{"model": "GAN", "train_examples": 22605, "horizontal_flip": true, "z_dim": 64, "discriminator_kernel_size": 3, "merge_dims": false, "batch_size": 256}
Rows from block 8 of the discriminator, named by matrix and row number. Rows with one number belong to one channel. Each number is 500 + 25 x the weight over its row's rms, rounded and kept within 0 to 999. All counts start at 0. Numbers have three digits each. After the name is the row's rms in percent of the matrix's.
# convs0: first 3x3 conv (discriminator.blocks.8.convs.0.weight, 144x144x3x3, standardized in use), inputs 120-131, a 3x3 kernel for each
# convs1: second 3x3 conv (discriminator.blocks.8.convs.1.weight, 144x144x3x3, standardized in use, transposed), outputs 120-131, a 3x3 kernel for each
convs0.36 098:490476467508531443449450507481509503468484499474484453499485525529508463499551479476508444525462525475467503527554535514472486511492465494511521497498502551526466516476539504478568482495485507483525543510504499459469553494519484507467512514503485554510496532482477498472552567490458458491491519503459478528483472523547531509
convs1.36 098:472490461487498479477482520489464509526464488526490513495514522490522483503489484499541511482527492456460502506513494518447492506443534508473483490454471479453468503495526492480530430506501508456505517530534518446484504502501488524513484468481497477482495526527464469543503501483462539543521531494501493501509480505470504508
convs0.37 100:512479500485491495476496512495506497491463534491483491530491455515504438523493495544496470471469470484473516528516470462519469497489509493533513523485500541478460505563485533561500551501494495497516549532479500528511523443485497509495500492532473481482474533480554426474481456502477504474519490499510469498463490485545449513
convs1.37 096:515505496473507513470485496528440534472505483490465493553489487452488518513504538519464481466464447516467478449511492498495492516483448460524494521462505471480462517464508574523517524532512471508495492525451505507520486474496493472460531471494498501495506499466486486473480480487513491475457486499497446532464497468491459489
convs0.38 108:469462514552472474466503511492516498486526479505492457541544549540493479518503471500497502501473461493512543511484507503503538503460487500500468497523495498539497487477526524477549482489494478498513494480467489482482472461506470492525521480484496551505496465522512478530485525475495557482502505529470492507528503527584561481
convs1.38 098:518507483495487477508513495507490492487466503484481492503506475496497511494500486484509486457514504477477506552514522505547513513497491505523509540484482480496497527537515484449464509546503495476501504507487531451459515504480512454513504485498513547516502537514530508542506466481525564497515468516536487533457474488506505511
convs0.39 100:485496460510519493466507498487455476536524455473521485518508511527494500482481481498450528502498505518481489511504534484517493462503495487485529531545489489481463467474498467512540542505510524478503471516471522484498505531537528458532507473495522535460475495436512524557492564498513438530512512481486513495550490478497523515
convs1.39 102:475491477481518514492500488484493506562509467531487503456456490512491480466509484497468511525500517467485509487476487500546478498526470486488423478540515471513484493508492455459527510500526496517510495492540490505496516492487506426488504479514520502528496506517477455500512454483516511504468464487445450479469483514491504523
convs0.40 096:545492491474571533474506538466484497479491462513491504499515499465501494504502509477480520510512540498473523494505529511465508492525538475475486496545486501461452497521511488472459507487465526470500487459464503522540476509506493517504514531528498526500471513503467465501526479520499474473496491498486478483479498486473507482
convs1.40 100:518546496506518507485474486504512491518516470444485481466454490523481485482452461521485463552503489520543495510499519468492500506472477496529499498505524493483481491430447527471493531520483502518453492493461488527516523512502531515544486459474498459483525523497529494531511477554502482489493511496466531498493505486468483495
convs0.41 098:475552492478498507507479511488490471499489456516500511478524484493479503539462517501530473497463524498488599496493477444450473485464483502491476533478477495494493446493505458466565478472531506552536471518512510490481519545527502555554502544496485492477481489586487481557448501522436532547504485485480535522522486468495485475
convs1.41 095:512462497525519459538480473483471483484501480544489490513508502510501525507534502561504513501491523491417529475486461480504536497501481487477534471484487509485485478487531495500497547461540490533474481487496479539509497508549501542523505476512492522502484538513511468492495526493513507483493500504494471481492483464509461510
convs0.42 099:500535488532543544483467485516485485490530483499459502496521517462558537482490526460480469504475547511454486516458493520539485496496523504524461519509491499521494474520495481500479512530484476488474500474477505501518531500510520460472483506478487502521493506544502534484527500501493491477525491490509489500486517494466512476
convs1.42 104:518524495513485507514509507516458445502524543504510500537504488531521455505480485459480459463512518477510447505497482486459474487512487497542478503452463502500484474454466495466509518494505511542474484507480499491492509498497512491505520499516518488509549487527476475474503505497517507521517549506486528483508542495512502479
convs0.43 101:541471525451539527535478505474504507546510478539492522488486478547463477506468467461485492529485479494554494473503513480441524507508537501481548528478495483482476494498491492529471494472490484499506485531486469480512518498478464533484540502492484536553501476463486423492461496497499488467505512485478536536493489521488485486
convs1.43 102:531503513505527493475492509539527488459479449474454527503520462505467484479502485490433497479525509513487496482521523507543454523479495476542483539485483443495517480473496501490478502501515488485533481516505509516490506527501492554494501482515490476490476512429526546499525488485509483444471513517496483537520540515547487461
convs0.44 104:528539509515458491479474486500477460524485469534493495558480481492487489506496498458482513489499483530495502520515528535510502494496487495515506539485547506492436484522448467540508559533509512508476507521537475495491478519511479507469466516531486460510475487522517479501487516535487496566512533500512506523528503514480492504
convs1.44 099:570510481514488463509508480502550507503446502496500523500500505503479524472478474482536457519500488528480509500520561497542517523507562494480505513481487489504512527503500488495487526557516487524514504533494491512486536545491474488493482488511482506483506517450496486513466483515455544505498510470477500462515538513533481492
convs0.45 107:448524518528501487518494435465458485526522497543510458476480481502487491555477482478462485510542534516511535526470529479547551486466528514510522512463496525441483497494497469509473488515495476492469506504476546470496494497477519483489486476530496521468476453492497555517503501530491514513492500533500514479516496516513480507
convs1.45 097:514517491536573498540524483521434488482532479532513506459481478533522475510490494491478501520528566485506560525531522553465540524504481493511490482511455512549526495503452479510457492504501455491500524476482490520530491495481493496499472467491553524452479503497503501510504489497488498507472507473509479492486540528476475475
convs0.46 099:536479468520479528522506464492514556535498527509499574507485481477490490501510466501543496478511492533490513514466483466433484492492476481519523494529545531542563504484494505546508462492505483490487519516495499484498473444526505566494477488496504559482492466488528520504477537540487562506525492530508456491485475479530491481
convs1.46 096:506503481534450504519433490540497499504500508508483506527489485469472504513517476510543528459545506469500476461493511499476458483488510516532481507523503482497505491512513496552497492492467505520459517535519493487508561458537538514491500505514490509482528497525488499512491485486501540545472551518475494486522532522516453545
convs0.47 097:483502484502487508528490496498495492566475503474518529527458499450552481455478472513452536464515459473489460496486506478464488505495522464480497531488507484525474471534461503495473463483467486514473494482460506487522525495469448512462509507529545507487490500482485506496459532493499522487525467504510481494512500550504540550
convs1.47 098:509472487497530504528493504470505496480539498556515468490500490475486505504467507466495488547496459490518513461505490500467486476521500474478507466497484473488485486491493463472484556501527526460461514485515517484514516466453503464488434484508546511482494509487452486520513471497504511508518527493479542497520507471479504531
convs0.48 104:486512535508470499532527509558507506484519475512502495506485514517476497501493494518499525491492498486515490492494508493509481497486470530495501541505481461532450501530518498478474549523511510506486497500484493503503488498482469513516473491502474510516557550447504507498519548491495483513516470482510549510529496486484499474
convs1.48 099:478510502514540523483506475510507499497507482531521477538519471524514519491475470511475473484495507537527510477488499527456470518527477492511469493517505492492485480471498498512482487489506507517535489511542532498552518459472486477539497482523503508512471507511484501558509492482500442491532536484494487533523501482494486492
convs0.49 100:474478529540504529489509502503479496484528525496552494492517498476473514534536490508513505447505494547518466470488475518495476575509499481468475512525502470538497509505483471479474495498487541473503481462567456447510471495524498499520510506522549516492518509477494538488486480519505504500490494503472493513473496475460507457
convs1.49 098:506522528521497514492453512482494471475494480508499508515521516480490512529529524516518474515535479462514487512524490501510461477439505481475472511529528484469478488495481509501485484507467495537545473482451510529497541540470527437480536513518520498521524561536523505525482512507481484519453489527493505509421508467500525549
convs0.50 097:486506519492541520498483542469464500474493481480535458491516532472502435557574488521446490488527481467530530529487518479534480501551481519480482503485439513507494504471475529471547485532485474499483466484479478480493518513502480512524499500508500535546496515517462470524529482489537518500486514480502506508573497491556522522
convs1.50 103:495505519516521510514542498493476486464495502472512498476524518528520548468513510469496470498507482456483503479528486545535488468490506508534537446498511443508476479499472520522525474502510514494488469458478479463490537538479521488483514497493500452521532476516460514482476481492508511496531513463502528551530527555501509483
convs0.51 100:513527482463505475505475516493531462492493493462476492523554531476522502487527473519539477491491484452525455521515491500496502485528535491513477518505509496496468491463524524442503561483461475486529504511497467480499524446468487513507541508504490489497484504498489530485467468520470509525484523458478496465499465500501500482
convs1.51 100:476478497499491509535493485449487510491475459472504498530488496506527490497508512524476519498528463508494514511495513520548530513511495501494565486519494497501488459517542506459499476482470526480517543500465503473474504522529516553492550517469517519506534525459496484529533476454552492527498496547491518509451442470544480497
convs0.52 107:529485506560515452500491471486494495487507509527501490498445494522527480476505554488482472494465497518477482507511504492482481463517482520461499511497502513459476514501474453493456480480490518498484533483526501506484506461485486446524491500543512507503496522485463485469472506508533536534529479546556465562529473534539474502
convs1.52 098:500515463504530519461509522488489482535426458430515469466500513513517477467530499434495473505484477484476484539500545520494512503474507502501487482452487462459491517466487505479492501473492508526475501474457516535521468477515493455529487518503480471497502507499510529504507528534494488541493515556536518501531494523506547506
convs0.53 093:523438478524482525474473502499504453513528506525488461534500516553492516493474474519521513501512586464476515477554503489487515473498509509507457488475531494435497511517527489528508505501512487502441495484466489528473470510490508501491498550497532495535547447527515498478519538493541514513510514528486558538475509566460455521
convs1.53 099:470514457516488508492507480498523532490522530517486475525483489534498486505520514518524489535509522453495476517440504518533517523532536506503511471536482492456506484522490525538483546534487517522428482518534486527465496457491480530496489509507481520475473503486502455476516460482556482490500535504491478460537477516517467483
convs0.54 108:453465487532479495517561480496507498502535550502464495530518491530518470531524511516483545511491510480494440513540504452525523480532562475523458491516492525472551513484519488496525456524476520493491497492499530552527500526472531501476506497482460466502475535499504503512491513452505537497528461514479504491506527506494546541
convs1.54 103:486532472487515526490478515475507480575476567521470457507515492498505504485515515474551520507502489506475461501458490455495494486498480471525453484511496476508521549469492523503488488504490497513504518526564548502465521456497517475498514487525489516500493533485500532495478502494451484499479498515571549538533529514491486502
convs0.55 101:541522489523535558471502566483539485488550496478531525493546488460534504449493464505510513546484482496468481480473465477500502524534532436519470518504499541514463500449440463495520534526544509512487513515520504529539466450452497492516496505484526483458466506484476471515486516515491507505490489444501494516473499553466492455
convs1.55 100:502509508496527488505465543510486532538530530483490510494509478512552467520528465511500475481519475505536497527522487527504511455461489473517500543546506474488493477487502464456511515498444473532524476537535519506476496504503505540499481452514512530475527529535506536507512487489513486492502552518466501506506479500516542478
convs0.56 101:470497525483499463519486532521548464504504493497464520501520493457543486525501493506505492541513509590496490517533528526550457506490446477488502502496520474490489507494480535476512500514454469491499476533516501488519495485504528488477511496482508547524514514490526484505495499521475497475497505493489495493532539497504471489
convs1.56 099:479494513522530584476497461522525519521470477503463456471501482556558553498489489473479478557540539511531501505563478495515523505460479480507470468499454516493504546467487465480506507483531489478473497519443519508474519529489501512485492507474485481456486511537478505501477550489493538546517533512512529520527537485501458508
convs0.57 106:524527494477488523474507476492511478460537530493494533509478498505476453482522499488487474475478480572521457524504522505499485506503529488417455489482494461514525478506488512486496528492544513498488503501493510527437482470500504458480544486520518505473469496513510481489552503516475474541490486511520485520521487531492518528
convs1.57 105:507487481494525466481525510468485519508450480504468499472478472519480509500481522484503489483519501496472480499540506523470471494497496489480464527442509494502481529504519477461495479478496509531480503518546460467436493514485459511478540497464493489482508499517483499447490498517449483467471497448516535554499495516525515524
convs0.58 098:476500515515515495539499464475499543510501499478493455483505505497467509490502498486540509521486496484541489508456502514520504495524521500478496491463509506511509526498508495505472509494520519503510516453527498481470480493523472547487478497495533516511452465524512486488503469470486515520494486510467537530476510485491483497
convs1.58 104:508483465531509504481471518562520466508540563491498479538516494487458469497533511504496514517494502553526492494495481540484532557512494510467497526502474505493470518536501485551515514538520525458484506460493523497451518515468477518489502510503478503504514476488482495534551512488576521461486494525504516490487529493506475489
convs0.59 109:485532506463482524491512472521472450465525501477508491524508482503469485483475498486504559466446489478467510498507477488448536555479463501508509470522565509485521516483477484491474470475538476493480488455498468476482518482467507509504493462511506498502535524480500516453546516510442504532523513484558484480529538554461542515
convs1.59 099:505502467491480528501495517491469541456496452528464490544516494505500500508517465472482527512525474455523524532492501472479475473526503469545492499454465478496465475494524470528569534505527482453489480512474499486483509489480559474535519492512535511474451531528533451504476539489487522529482495472512481501516525482500490533
convs0.60 111:486474482509506486474505476533526545478504530510471561506509471452452519502464541522476515521513482498470527498491520459495502493497455482492477527501517478495471494537463483499497520472473486492499546527492467450514547460481525498511508492499468461477493468469515490503516540511456516446535542544520497510479485511483511470
convs1.60 094:496514496504532505478475489548503536546493444555521526513481535470455499479469519487477546508500502509502504560499519513562538477493472481485470505499448528539465535528527503513463483529480481514526482506487529534562467496490467535478472496502497487464469459517486473502492520494496487544485500519516485483513475471560525441
convs0.61 101:498507540495488492517498474494515503489496479510513504500493493506505484492470465528481520548494546482520486505489498559507518519507468521487495485488476496496534464476505463486538510533501481513512534499503570510524486472526478502479514495539501485511531526536572500518496501462462470537474515480501502507501516475509520509
convs1.61 105:497507498544490512539525475512452520513489485519506493528452510504493497484541522499480515515509494511506512552516524532521506488540537516522476487500477508510508483516525517504507480466504517483513554552531525506498545518491504473508486479492536479491496518511466459518457478506471510488510502499499505545477521485533482502
convs0.62 099:551471528470495486486482516460539558502455524514534473491473545463504537533505502492554496501495508465524463512536479464539505430487525505503506531504490531510523497463525514492516466495505468484503549529497482510534519487493474485511482491509523543538513521488506473509500508477524494531509517558527537541545494466505528478
convs1.62 103:493507511488490490497528466524487484505490491493500487509458455504507547520477493465487511479542537477487497500507479513519537493382500512562537512491579510441511488470509539502453521513495476524538451495477483504512499536491501468447508494487469546512499554550461513524490480501510500487509503518510486507459444481531490468
convs0.63 103:460530536507523481502490502519514491531532499497464522474509536454505516459509542485520484495515475525460483509515502475515540539520489489502495476502506509460518525482472515538496527556492479509515523493498505469449487509519493508502505513507529535503554513503533481466461520505531469507482499530514480466509505479497507469
convs1.63 102:511491521492513497495528487485539510494541520524450506479469483493477496467507484502483488447492494503515489514499512536518483502464498480527477487506541481499510500498496525516520501534535458435502489535545488487516486520491523521540489539488492487439489508548544512513516464543446513519542481509492510495485465438526482543
convs0.64 105:505464524507487503506480486480484474462496523515464539523509559532487549495492494494476515452469517458522487508511559512498537487493511554495541512506488487456477511483527499503449543518509538522495528527504505486486502498483478517512472476519530462496520508519520518504496517504460442512499502507452453512494474497514480557
convs1.64 096:467498505490522478505485510506503520480524542449521543468476513534525503518500491450481495503488572464489492523488503507519514488453478524462493455523506493506496495539497489446488537462527492498517490517478477501505503481497482518480524511431533493509479506515504550511475535495482470485495493480468468497507480551443455500
convs0.65 097:476523496536459451514526477490483487489484498475487488493471461509469490526516515488529473498520485493504486483508525480468474512473437502520512477526495452529507547502446486560510480522490523529485548495492492508466482500475542483435511491464499485541515486479473479461509528511500476497470527454514477495503511495482462549
convs1.65 104:512462497481523500517476472521473477507493481477539496536491520485516468507494522503498457493504485500492498481473526463507520490540475498453505444535503504501491453518495462503500479501505481518476516508567478478521571455525521502498469465488520484465493493463507496532514450511496500507560506493502487504496525510465481498
convs0.66 098:523507454468447464530517491503460512482503483501469514519502507498474549508495530507479476506453477488483539510487549522492475536415488540536526522482518505486512482489487516539460494520493518448467483518517546488466534506496504510496482504521463476512506510470495522486492506510453506574473519510493484478501493471513476507
convs1.66 098:504507501507482441538482489469486542487508472503487553523534523471519514511554536503471508494492493465512492517462500499533533541473462534509521483560488488498515484490501494491521494518525522511506471475504478494548511499483505541439532509491499506494524527491548525500501485533490524514488465488492494526466509479470509488
convs0.67 100:466502509476505511489505476453516546465492474493502496487492490461493522448506534528509449511461489499494523501486476461469498489448510444506485490509507530526512506504489534465455506480524480526499453544494528533546511503505507474465521503547519525494512494501478486483505484474484488492530472437491546468457480498466498525
convs1.67 102:475473530487422537498461501477473494505528513472440498488500517482499514498501482489490495523570499466513515522481512473481469481546510515520489502496490468517489502492473455493486495475497534479528493513504504474514492477489459462520436513548497487440479519504496458454500504483475520506476523488473510482473477491470467504
convs0.68 097:517514550520453469497499462489521459483484502487480514526481541501474492529505495498536504495490504477525500494498520525505502494480491531517477526470497487509544520480526511485500511449525516509507495499561500505491487524528514518492514495506496515548474510526529450482501499545532525496482499569460518457468453499576493476
convs1.68 103:515501442490479521512515556433475495508521486450477540496441464510524527500482511515513457503505509497465458577533532499502491470450516505498544490494522507527482484514515488503517491525536500538511471489504545511553462530533498540471527547494524496458462473495523513474530506531478535490518478481482486475492500512528507504
convs0.69 093:529470513481460480521489498474486496529481491509497502503513527507495484527515491491464527503527454549517492563573531520528500520560516500496483506522472457508516467472516491546513474434504462507509542489524487494465490550490502487511475490476501453498501517536518523520465497530478499530546529508469481523472490501499501519
convs1.69 096:474482486497505478500516538548504525522516479486499511505470496478530494499492465515511508544425532533503484497531499534473513531530502511530487501482490451461530454465474492542477529488488498467493505465449465508480486543537470521504543510533499509513490521530500494424544551513528532504497509499575486525537487530500507516
convs0.70 102:503497545472514506477533499489485513498434474521493476522511525501502490497502529542530501494493511458498517469461477478483491530456475499495484546490489470499507497526481480542549464531529505489534539533556499485519506494473482506510551543505483476502456532476502501478481495525499490490501536487504521554555514484545514535
convs1.70 095:525484510471469484502522521540515538497480487517494508478493496495504482491517499507525528451480490485473475464486501533505475490520533509501481494541487482478475464491505504494556471483452542515498512499488534504506547493543511526526479489491482483511528530479509504522505506509536568485496533532495476491509522485505476527
convs0.71 096:486498482513506516487459513508484505512482470480469516519486483486447496489445447499509519491512485486482543465508503506546500535531551520462506540525523512522514464483487474540491525548502541476482490493507526529486492518505475469517517504501505528466548507532508533519438510509517476538478561487494471512498497537506456522
convs1.71 102:534525500503531485482529489474505516517506506517507476539511521471491506475485503475529504516548500489499490536500462469540483526485469503543526528569449535482516509519525503503489522532491495458496524526495553495521501490507509469520506500476474496503492513513529513498466544501522495546503509514481481513492483514519500516
convs0.72 092:479476523492454448477479476522454529449471525478489497533514544518486487523516492486486477509525526556493474544467464476472473527488484509448467536489528468477505462533478488507525474480489513472477446461505509555546520541508494506485515521518499518506482505466518507464485476505495492518491452498494461523530551501489529505
convs1.72 103:470518478479492515486492519461431506489508482471526469484488463485499456493533500477521508494531474498521483453425489524486468506511473488463506513497537470518524469486458478495525473506496490483516467472502472501470501535461462473467524501514509414478463498469531507524478502492518496509472510476506516544468515493498496507
convs0.73 105:475518493506489473490469530497497518503508559495517533514506529506501487526522467491502516497503506512534472508509502482503497508451472500444503476528511519552502514529505507478543495483500514530541529528503480472521518474553513494481547508483551535504475471514483542515458457555485515489533543544466504540539506504481489531
convs1.73 101:486482530496521517506524498538515542500491476530497527527522496495514508458463497482459465521493528506528473515483459515460508560524477564480473496489482513506469509513528497487532548493516497541492485466481542523526516476464573566498484498511544572484513521526474507532498453522490459490503544504560523522450509513513497512
convs0.74 099:510495531481487511533500496519495513527497511491573520528507479517564541477533513511484485519469472484558498527477471544494495478520475540455499512496470485491516504515517512557489459484476479453521491491516502506524508528503485530472479521479507527487504504503514545479486493475555485482524482505523460465489493503496502485
convs1.74 100:485474482475474536510516509483497530489488530526514517498506524514521512514512493504533519477539475476549507511497511488483511513500510499513523476516512459488484492500519510501501519509556561522523535516460502476487532489483476498514503521471544561541499498493519489483477481559459510470508508486504501482509488496498474490
convs0.75 098:527522573488483523484499518461533514483503490519438523509493567472500578456512540473496482506510533494520511481515500529537529441500521514492492445501480488515499526476474498553510523483476479456507514485495443499469483499528489496518510525537572503469489529511518502467500529490438539489511535486467485507538522474491510478
convs1.75 098:517475565499522451490513524490525471494498545470498515462496509494509525510509528501526532513494512516512475502502485521551470503457478518480503496477517525552469478480509491481517489521512468489497479507491464506498536509494464491513524483490496502463568456521557520535549503531516530545489488525485527479518476480500511439
convs0.76 097:474500486494494456518523488470498506459527513503496441524485480528508498481479523479472473482469484492482516516510490513520445500520517476548481479522482485510502525542525537485477493510462500449485465466479512489477480491535566505497495494474500516510477483526522468554484475526521505455517459510518490500521485524488496490
convs1.76 101:499516482462532558504495493463504547472502499524488511564520495524481459521476498494484470460494540494518444511482499507469503519509524498522535517496467507516525556492456498513471517533554479507505508483515493438468455463448482521514540511481535519492519485489486478481482520489487484494502454498495522499533538491497535501
convs0.77 098:538502523502509507480491472454453497505497497509485429501501532516528464473493534519504499492495450473487519490487542510480540474451550471516450492476488518525505505484457467537487493435518528472449535545549491495492509463474459546527498459511477494475477534511458519485480461497518515485488518482478511478498478471505537491
convs1.77 095:499522501526483524553523546483499482513488485464522509498506516504528484506473491483510498473455478492500535468480491539501492446471520471498486508477511520473482518527517467464522508471513494493498494468481476511502519506492519495526490488507524468544493500524499509478467493542489506493470501535479537512508488469529481527
convs0.78 101:465471478523499521457500526519457472514508473524531511506514482474528520493534498471514508448459549480486470501491499519485554490493501489540480526521477502472500489514515499456490482535496478499498483477490499473538484498501472472516560502474476555521511533507545521502573520516498525486503481507529518494516485506494527482
convs1.78 094:460500460548457504488493522500505492513542499512491476496503523485503456530515454444448511485476489460535502520519497501510495454498507512485481494532479498513485539473515482449496498493487515557520500479488520523530434496501502494474447491497504477525514539505516516535495519489517530492500509496481473463510502496475495511
convs0.79 101:479544501506529486512517469515498491495467524473524525515470541490505526500469499500551498506537540546492496472474501447488511505498493510501494489508497488506527514511470523502438501499541470516501475494549514487489487454523495552503467516482594483480509500463501519560521492516551470488485483504529492464565469484539523471
convs1.79 100:537512475496498534473513499525531501506490464476522472483443512489494502496472499485527495522501552520510495492507526522457521492469486494482489495484531457497508489472523455518445476499485477494490517515576505492502519476513491534532517520482494548540518496502466528531466511503475524509463522507500518478496490519504522493
convs0.80 102:498492485490482536476489533507497511530490491498485486494509501525517480486530518469486481524528507467511486519505498464530526512540556476519557477521480505514487501493495505523501487449524499525515511481485497504493491503484515529504533496506508462531493516521474506501566530474522532556490537536502530541514478508458452456
convs1.80 101:512523494499497498488448475513484459495574514535464491513492479511513511552529540510483493477483530475503457481506469510512553489535510493483481522465514520478513515516506526548490504528545532489493505500500474511497469517470462531510518515534472543483459452510506573511494504513561525503499496520460468477504438496517500474
convs0.81 108:531483493492485502539473515515529519527492492514534522487465516493493521457586502480502491466454513484515458501492507535506507476532497469486511508484515488511513524500479518478495493533513517460487512507494531495481545485555460466529464456520459514473472508468478527486531513487469517482510473495476473512512496525493509502
convs1.81 100:445497450479507495496497491498505498489505493520497526519504477526467477474489502501537501534527499503491506541511444479474517520445512559522474537511525489516479457488507485535520506551492488468514525500509508508520509490517482479471498495529482504485508504465445487485531479465485503502483469459505422490477481520514507504
convs0.82 100:521509522491473480515504532503481514444503490481487532508498519501527488469471483485473493501488522515516527508560551495529522527556537516480497505450468495529497466495515478486503546464481528535550495484497509545500492444464529489472495490501485495483454468497505451461493530450497507482470481520560512512482476500491496505
convs1.82 096:525490484513502502502518472471527481517491483542488457477503480487499470492487479484467491513497461517468482498545566500534536491469482488483485518518524526527520490485476483503504500533483455504493510466509476491513517538474491499499429487511483491470483469477467488497454500482525503467504489446479488463498466483525514537
convs0.83 099:526504503496526490475481528489520516483514504519517482502508499500481519452550476493538499506520503505559515488539497493558537520548498492540510543531524533485496485508490516468530503503502499502473509532494514528483476458511495525457497497497543542518491522498476524485510474490515453510509509471523524478516505523498496485
convs1.83 098:525532542478501533463516480488497478503506521482482495492524486496497454487503525503510523499515495482489530466500505498531525479528541523521509558516537508521498509525501521520515497502482440484484542532511455489525514489520496542464505494481488430527528497505521487551492490478500476477478471497494510506492508503513501487
convs0.84 107:545471529497507496476500526525519492508471505488491480464454507474496488492546545505468476514552516540509497515480499458493512481475488524512461463505525509518500553505510487517516473498502516494522495481508489546489461544477483465464520497502494497486478541502507478516505474448466530443507479533529450471493491508491512462
convs1.84 101:506474504538478466481479524522522478506459510515510452486526522495473500477490495500484514514541472484477522463507473528425522530501536463526493529463429510468550529515495544507537464485522527499512538537508497489475480485521521495519520493483486498500492564524507514500447535540471476504457508510483507475525511474515537489
convs0.85 100:468510482487498496469534473450452508500475480450534491494473521464485492520488511500500477515531513556479490495478491482481532485497450493516501483537527468526521532516494528514470495511498523538565485491498512492515453478494543535524495511489516533558506512509449502482489484483512450463530481485496445489486472490458509496
convs1.85 101:496519518501498487496470468514473451518492481503503472521522560464489472514528560472534536533503492471513518516519454515517525490526514518498501494514494485500530475480519506512479496479512527516518542545526519512498493455496550460535514432499507473529522483456483560488500518506465494483480493520513484473506463494496489456
convs0.86 096:491521495462526518499511506517492502474513508467482533512557516511492515471493502503505510535512543503488478442514474477482463518501461530485493501485466511496539481492495513539472493515503506474499482499486539506519498550526523487471515533521517486539489491522492433509497448467551524512464480474497498492514504528508494512
convs1.86 098:482539507459490527517500519507559526584467502492468456496487509491475498520529493538477544487466503527518522454492533503478507517497477508506528527516485473547497502515541460485500512503504506517523511512519505471475490508549490484527496501509467491475506520491519525486528568517537524512469530509480493495513492554563505502
convs0.87 100:520520516530468516482480525528464501508533476465543525509466476546495537488486510509491480521496538508504474481510454539532495491513515521547492482510463494480469492486496512516514517487501498500509517501512472527561528505495478508478472531528480495479515562502483515497510494490483509484524545500496504522495520479480567505
convs1.87 096:510477513487546509493502477520468507498475471481501474483494525471489479530508494520514495474469536466490484505487488494524458524520503528449508498431536453501498487514512511481476481485479478499520508556470476514476495550522517525521504494486501486525535517465508570506521487469501476477492465483469505482518483532520538468
convs0.88 092:495519472482482519459501539479459489536499457482527495511505488514542509525488507480510501469486473525494489473499527511504498527549504528483495495502433516476470502448529518516515464443522498518527526509488457500498518518502520521528464507479524542517497493455481461503483541477550447528501508491511489483534500478471497455
convs1.88 105:529497491510533529468538479495546472513519541459459482445552500504522519484499487465484444477503501503523490479503488462504501484555514499484497474484490507488492487460480499480470505524546493493489527497455471525507493468498514510499530475450479486523505490480506504517520530473535516554468529518466491534472478516466460469
convs0.89 109:483461492484459505458509465496502518488479534484495471501486480497477462493474478510488504499513516496488513510474485523454454478488536508491484525499482534513503564529529494534482500463480513497464494438503520506477476518528525527534481518505516505518472471471485516505514482522477486482527531490504524479516530505528491504
convs1.89 103:499493475465467500454467526533499495516552504485536468483476532512498490490485506514506527509523498543491510463481521465457521477470504525520486527500575515464508561493501450513462510499477497527502474471534506527480513510512495496489522559522520465550466481493474473480496486491481489484532492519452503505492491459487474492
convs0.90 105:463540490525506516519498503505514486507486516515511499465489503493479482522451491523516504491498480513502431542536487467526520506515474520545503467527529504473501477478508552437522527485504522517504470506516508546489496517481459488515480515494500496498476519491491479506544508503507551467480484466520517517532504463481498537
convs1.90 098:500530474498526516467520462465489462530493492489528450508518504517503493516498488500502507534507523458486522508490516517483490488475530467499477496517490514497538494506524510474494545493493480501523468535537481500449502473516421480499453462497444497492490496508487538493482490533513493502474483486513519451478456515487481532
convs0.91 091:466485557526504506497487503553554508521502473487470501465503470520551531556529487484485462520523522490510497507487491503516568482483510474491520467492486518498517509515512541509495491508466530499521504486434505506538541491510493470508506474482501493509488502511528522472502497467492483515538434484531498509519532490491482523
convs1.91 099:501504541557488549519517509471487481457496525464472486481490502474575569471513532456518526504512465515492520489454499476522511520511529516493495518498504518529499511495509474505517520481493465485506515468478505454476515479478507464524513508508545520487503526545474497534472491469504516525501520534533523513520576513480494498
convs0.92 107:528515482491539506479526480498474523528442496491508516507521496506523509487452481501511523531559521507506475497547515516482477502502492453504495566480457545490465533500535465511515511565484535477491491490483477496526520503476509508520481503508481510503482500527485494491510506514510497490455497523506485488516526456501508482
convs1.92 097:537485520483519536526512532477514539498454478490508492475541510519547503491524520525490499504532478499523513492474522549483476524512514501500495503540520542508527522515477520484522501541526509483468478527498536555496520508499527491557499509505471462496490526465491499522508483567497534506511474534531536517474482514535482506
convs0.93 091:495511511517474475485485471467561524470483485499478517524472523510523540546542541505476495488497562490477493488459453478489501452480487516509529517543485496538519539501548476481527491494525505488477513530435492543463466485514491522530500492502470508519486481506514520502479541464475502513494496535509523533503482508531501520
convs1.93 105:483532504469533502462507459522483476446486479470482476511515524511530493533524442524522486486518514499495500499500466483535464551495484467475512509498504536477507509511492505574473499474527484541507470501517496519484465506490474497493458502519510528507497512538515538494484525505470524524486511531456508536476447556476524513
convs0.94 097:498514529476517526530493516512496529493539500530516572483494480468499517491526491517469489504488515495522512560519497491554550508462508518498504479497494471489504556507449502489496462488509510490498511522493533498489510502536491446535496468492491509502490498490497565530512530560525520512500533463474484482496516482484483494
convs1.94 106:490556514488495492477583457562495508514494468469526522492514499516508497502486486536528453559478532468519505491522493460485497502510538542475487524506501495546512524427509499508517517480498482522538487505491528506482517486516501517497518477467488537495458499512520492480413513465489513522465535500544498529497484491488515520
convs0.95 107:524494495529507452508541435518519548529487517510482471556526461531484473494496494502481500494520489505507477524532479473511539488502549471522473506477520500526530488531502477520506483496526493514518527523520488502523513490497517529495527502510471491515515506518504523476460445504517442524484486453532517473503594490481527547
convs1.95 099:512465500504474478497478495540516508503495494527535515498538497469501486464547485551484483525510482484486476516496499512530539484497457478509521486488497499510483522488530563501526569478540485514473495573502480552499485512469463498494488539503502492518469456553502510541497497469437478518475464502498504484496500504521527491
convs0.96 101:539515489550490498481455502510484451490462459497519478527502541487485517508472488506501500511518528481490511512507488494546528479473566494501510474516511463569508482435489463455497502494473507510498493517528470466522547493470489504477544482483470503475472506487466543479552552514490515513510555483500525518522475514510519489
convs1.96 094:478519502487512467503506511460522512496503459467504477504484499497507491508509506502481486470573524476516495487539501517534505491522516487474461493501461506500497519502513499447438456509447528506490502514499491462512508531484508500502540476493492519489481507525461446529522472504498522532510471493459482557498500507439492524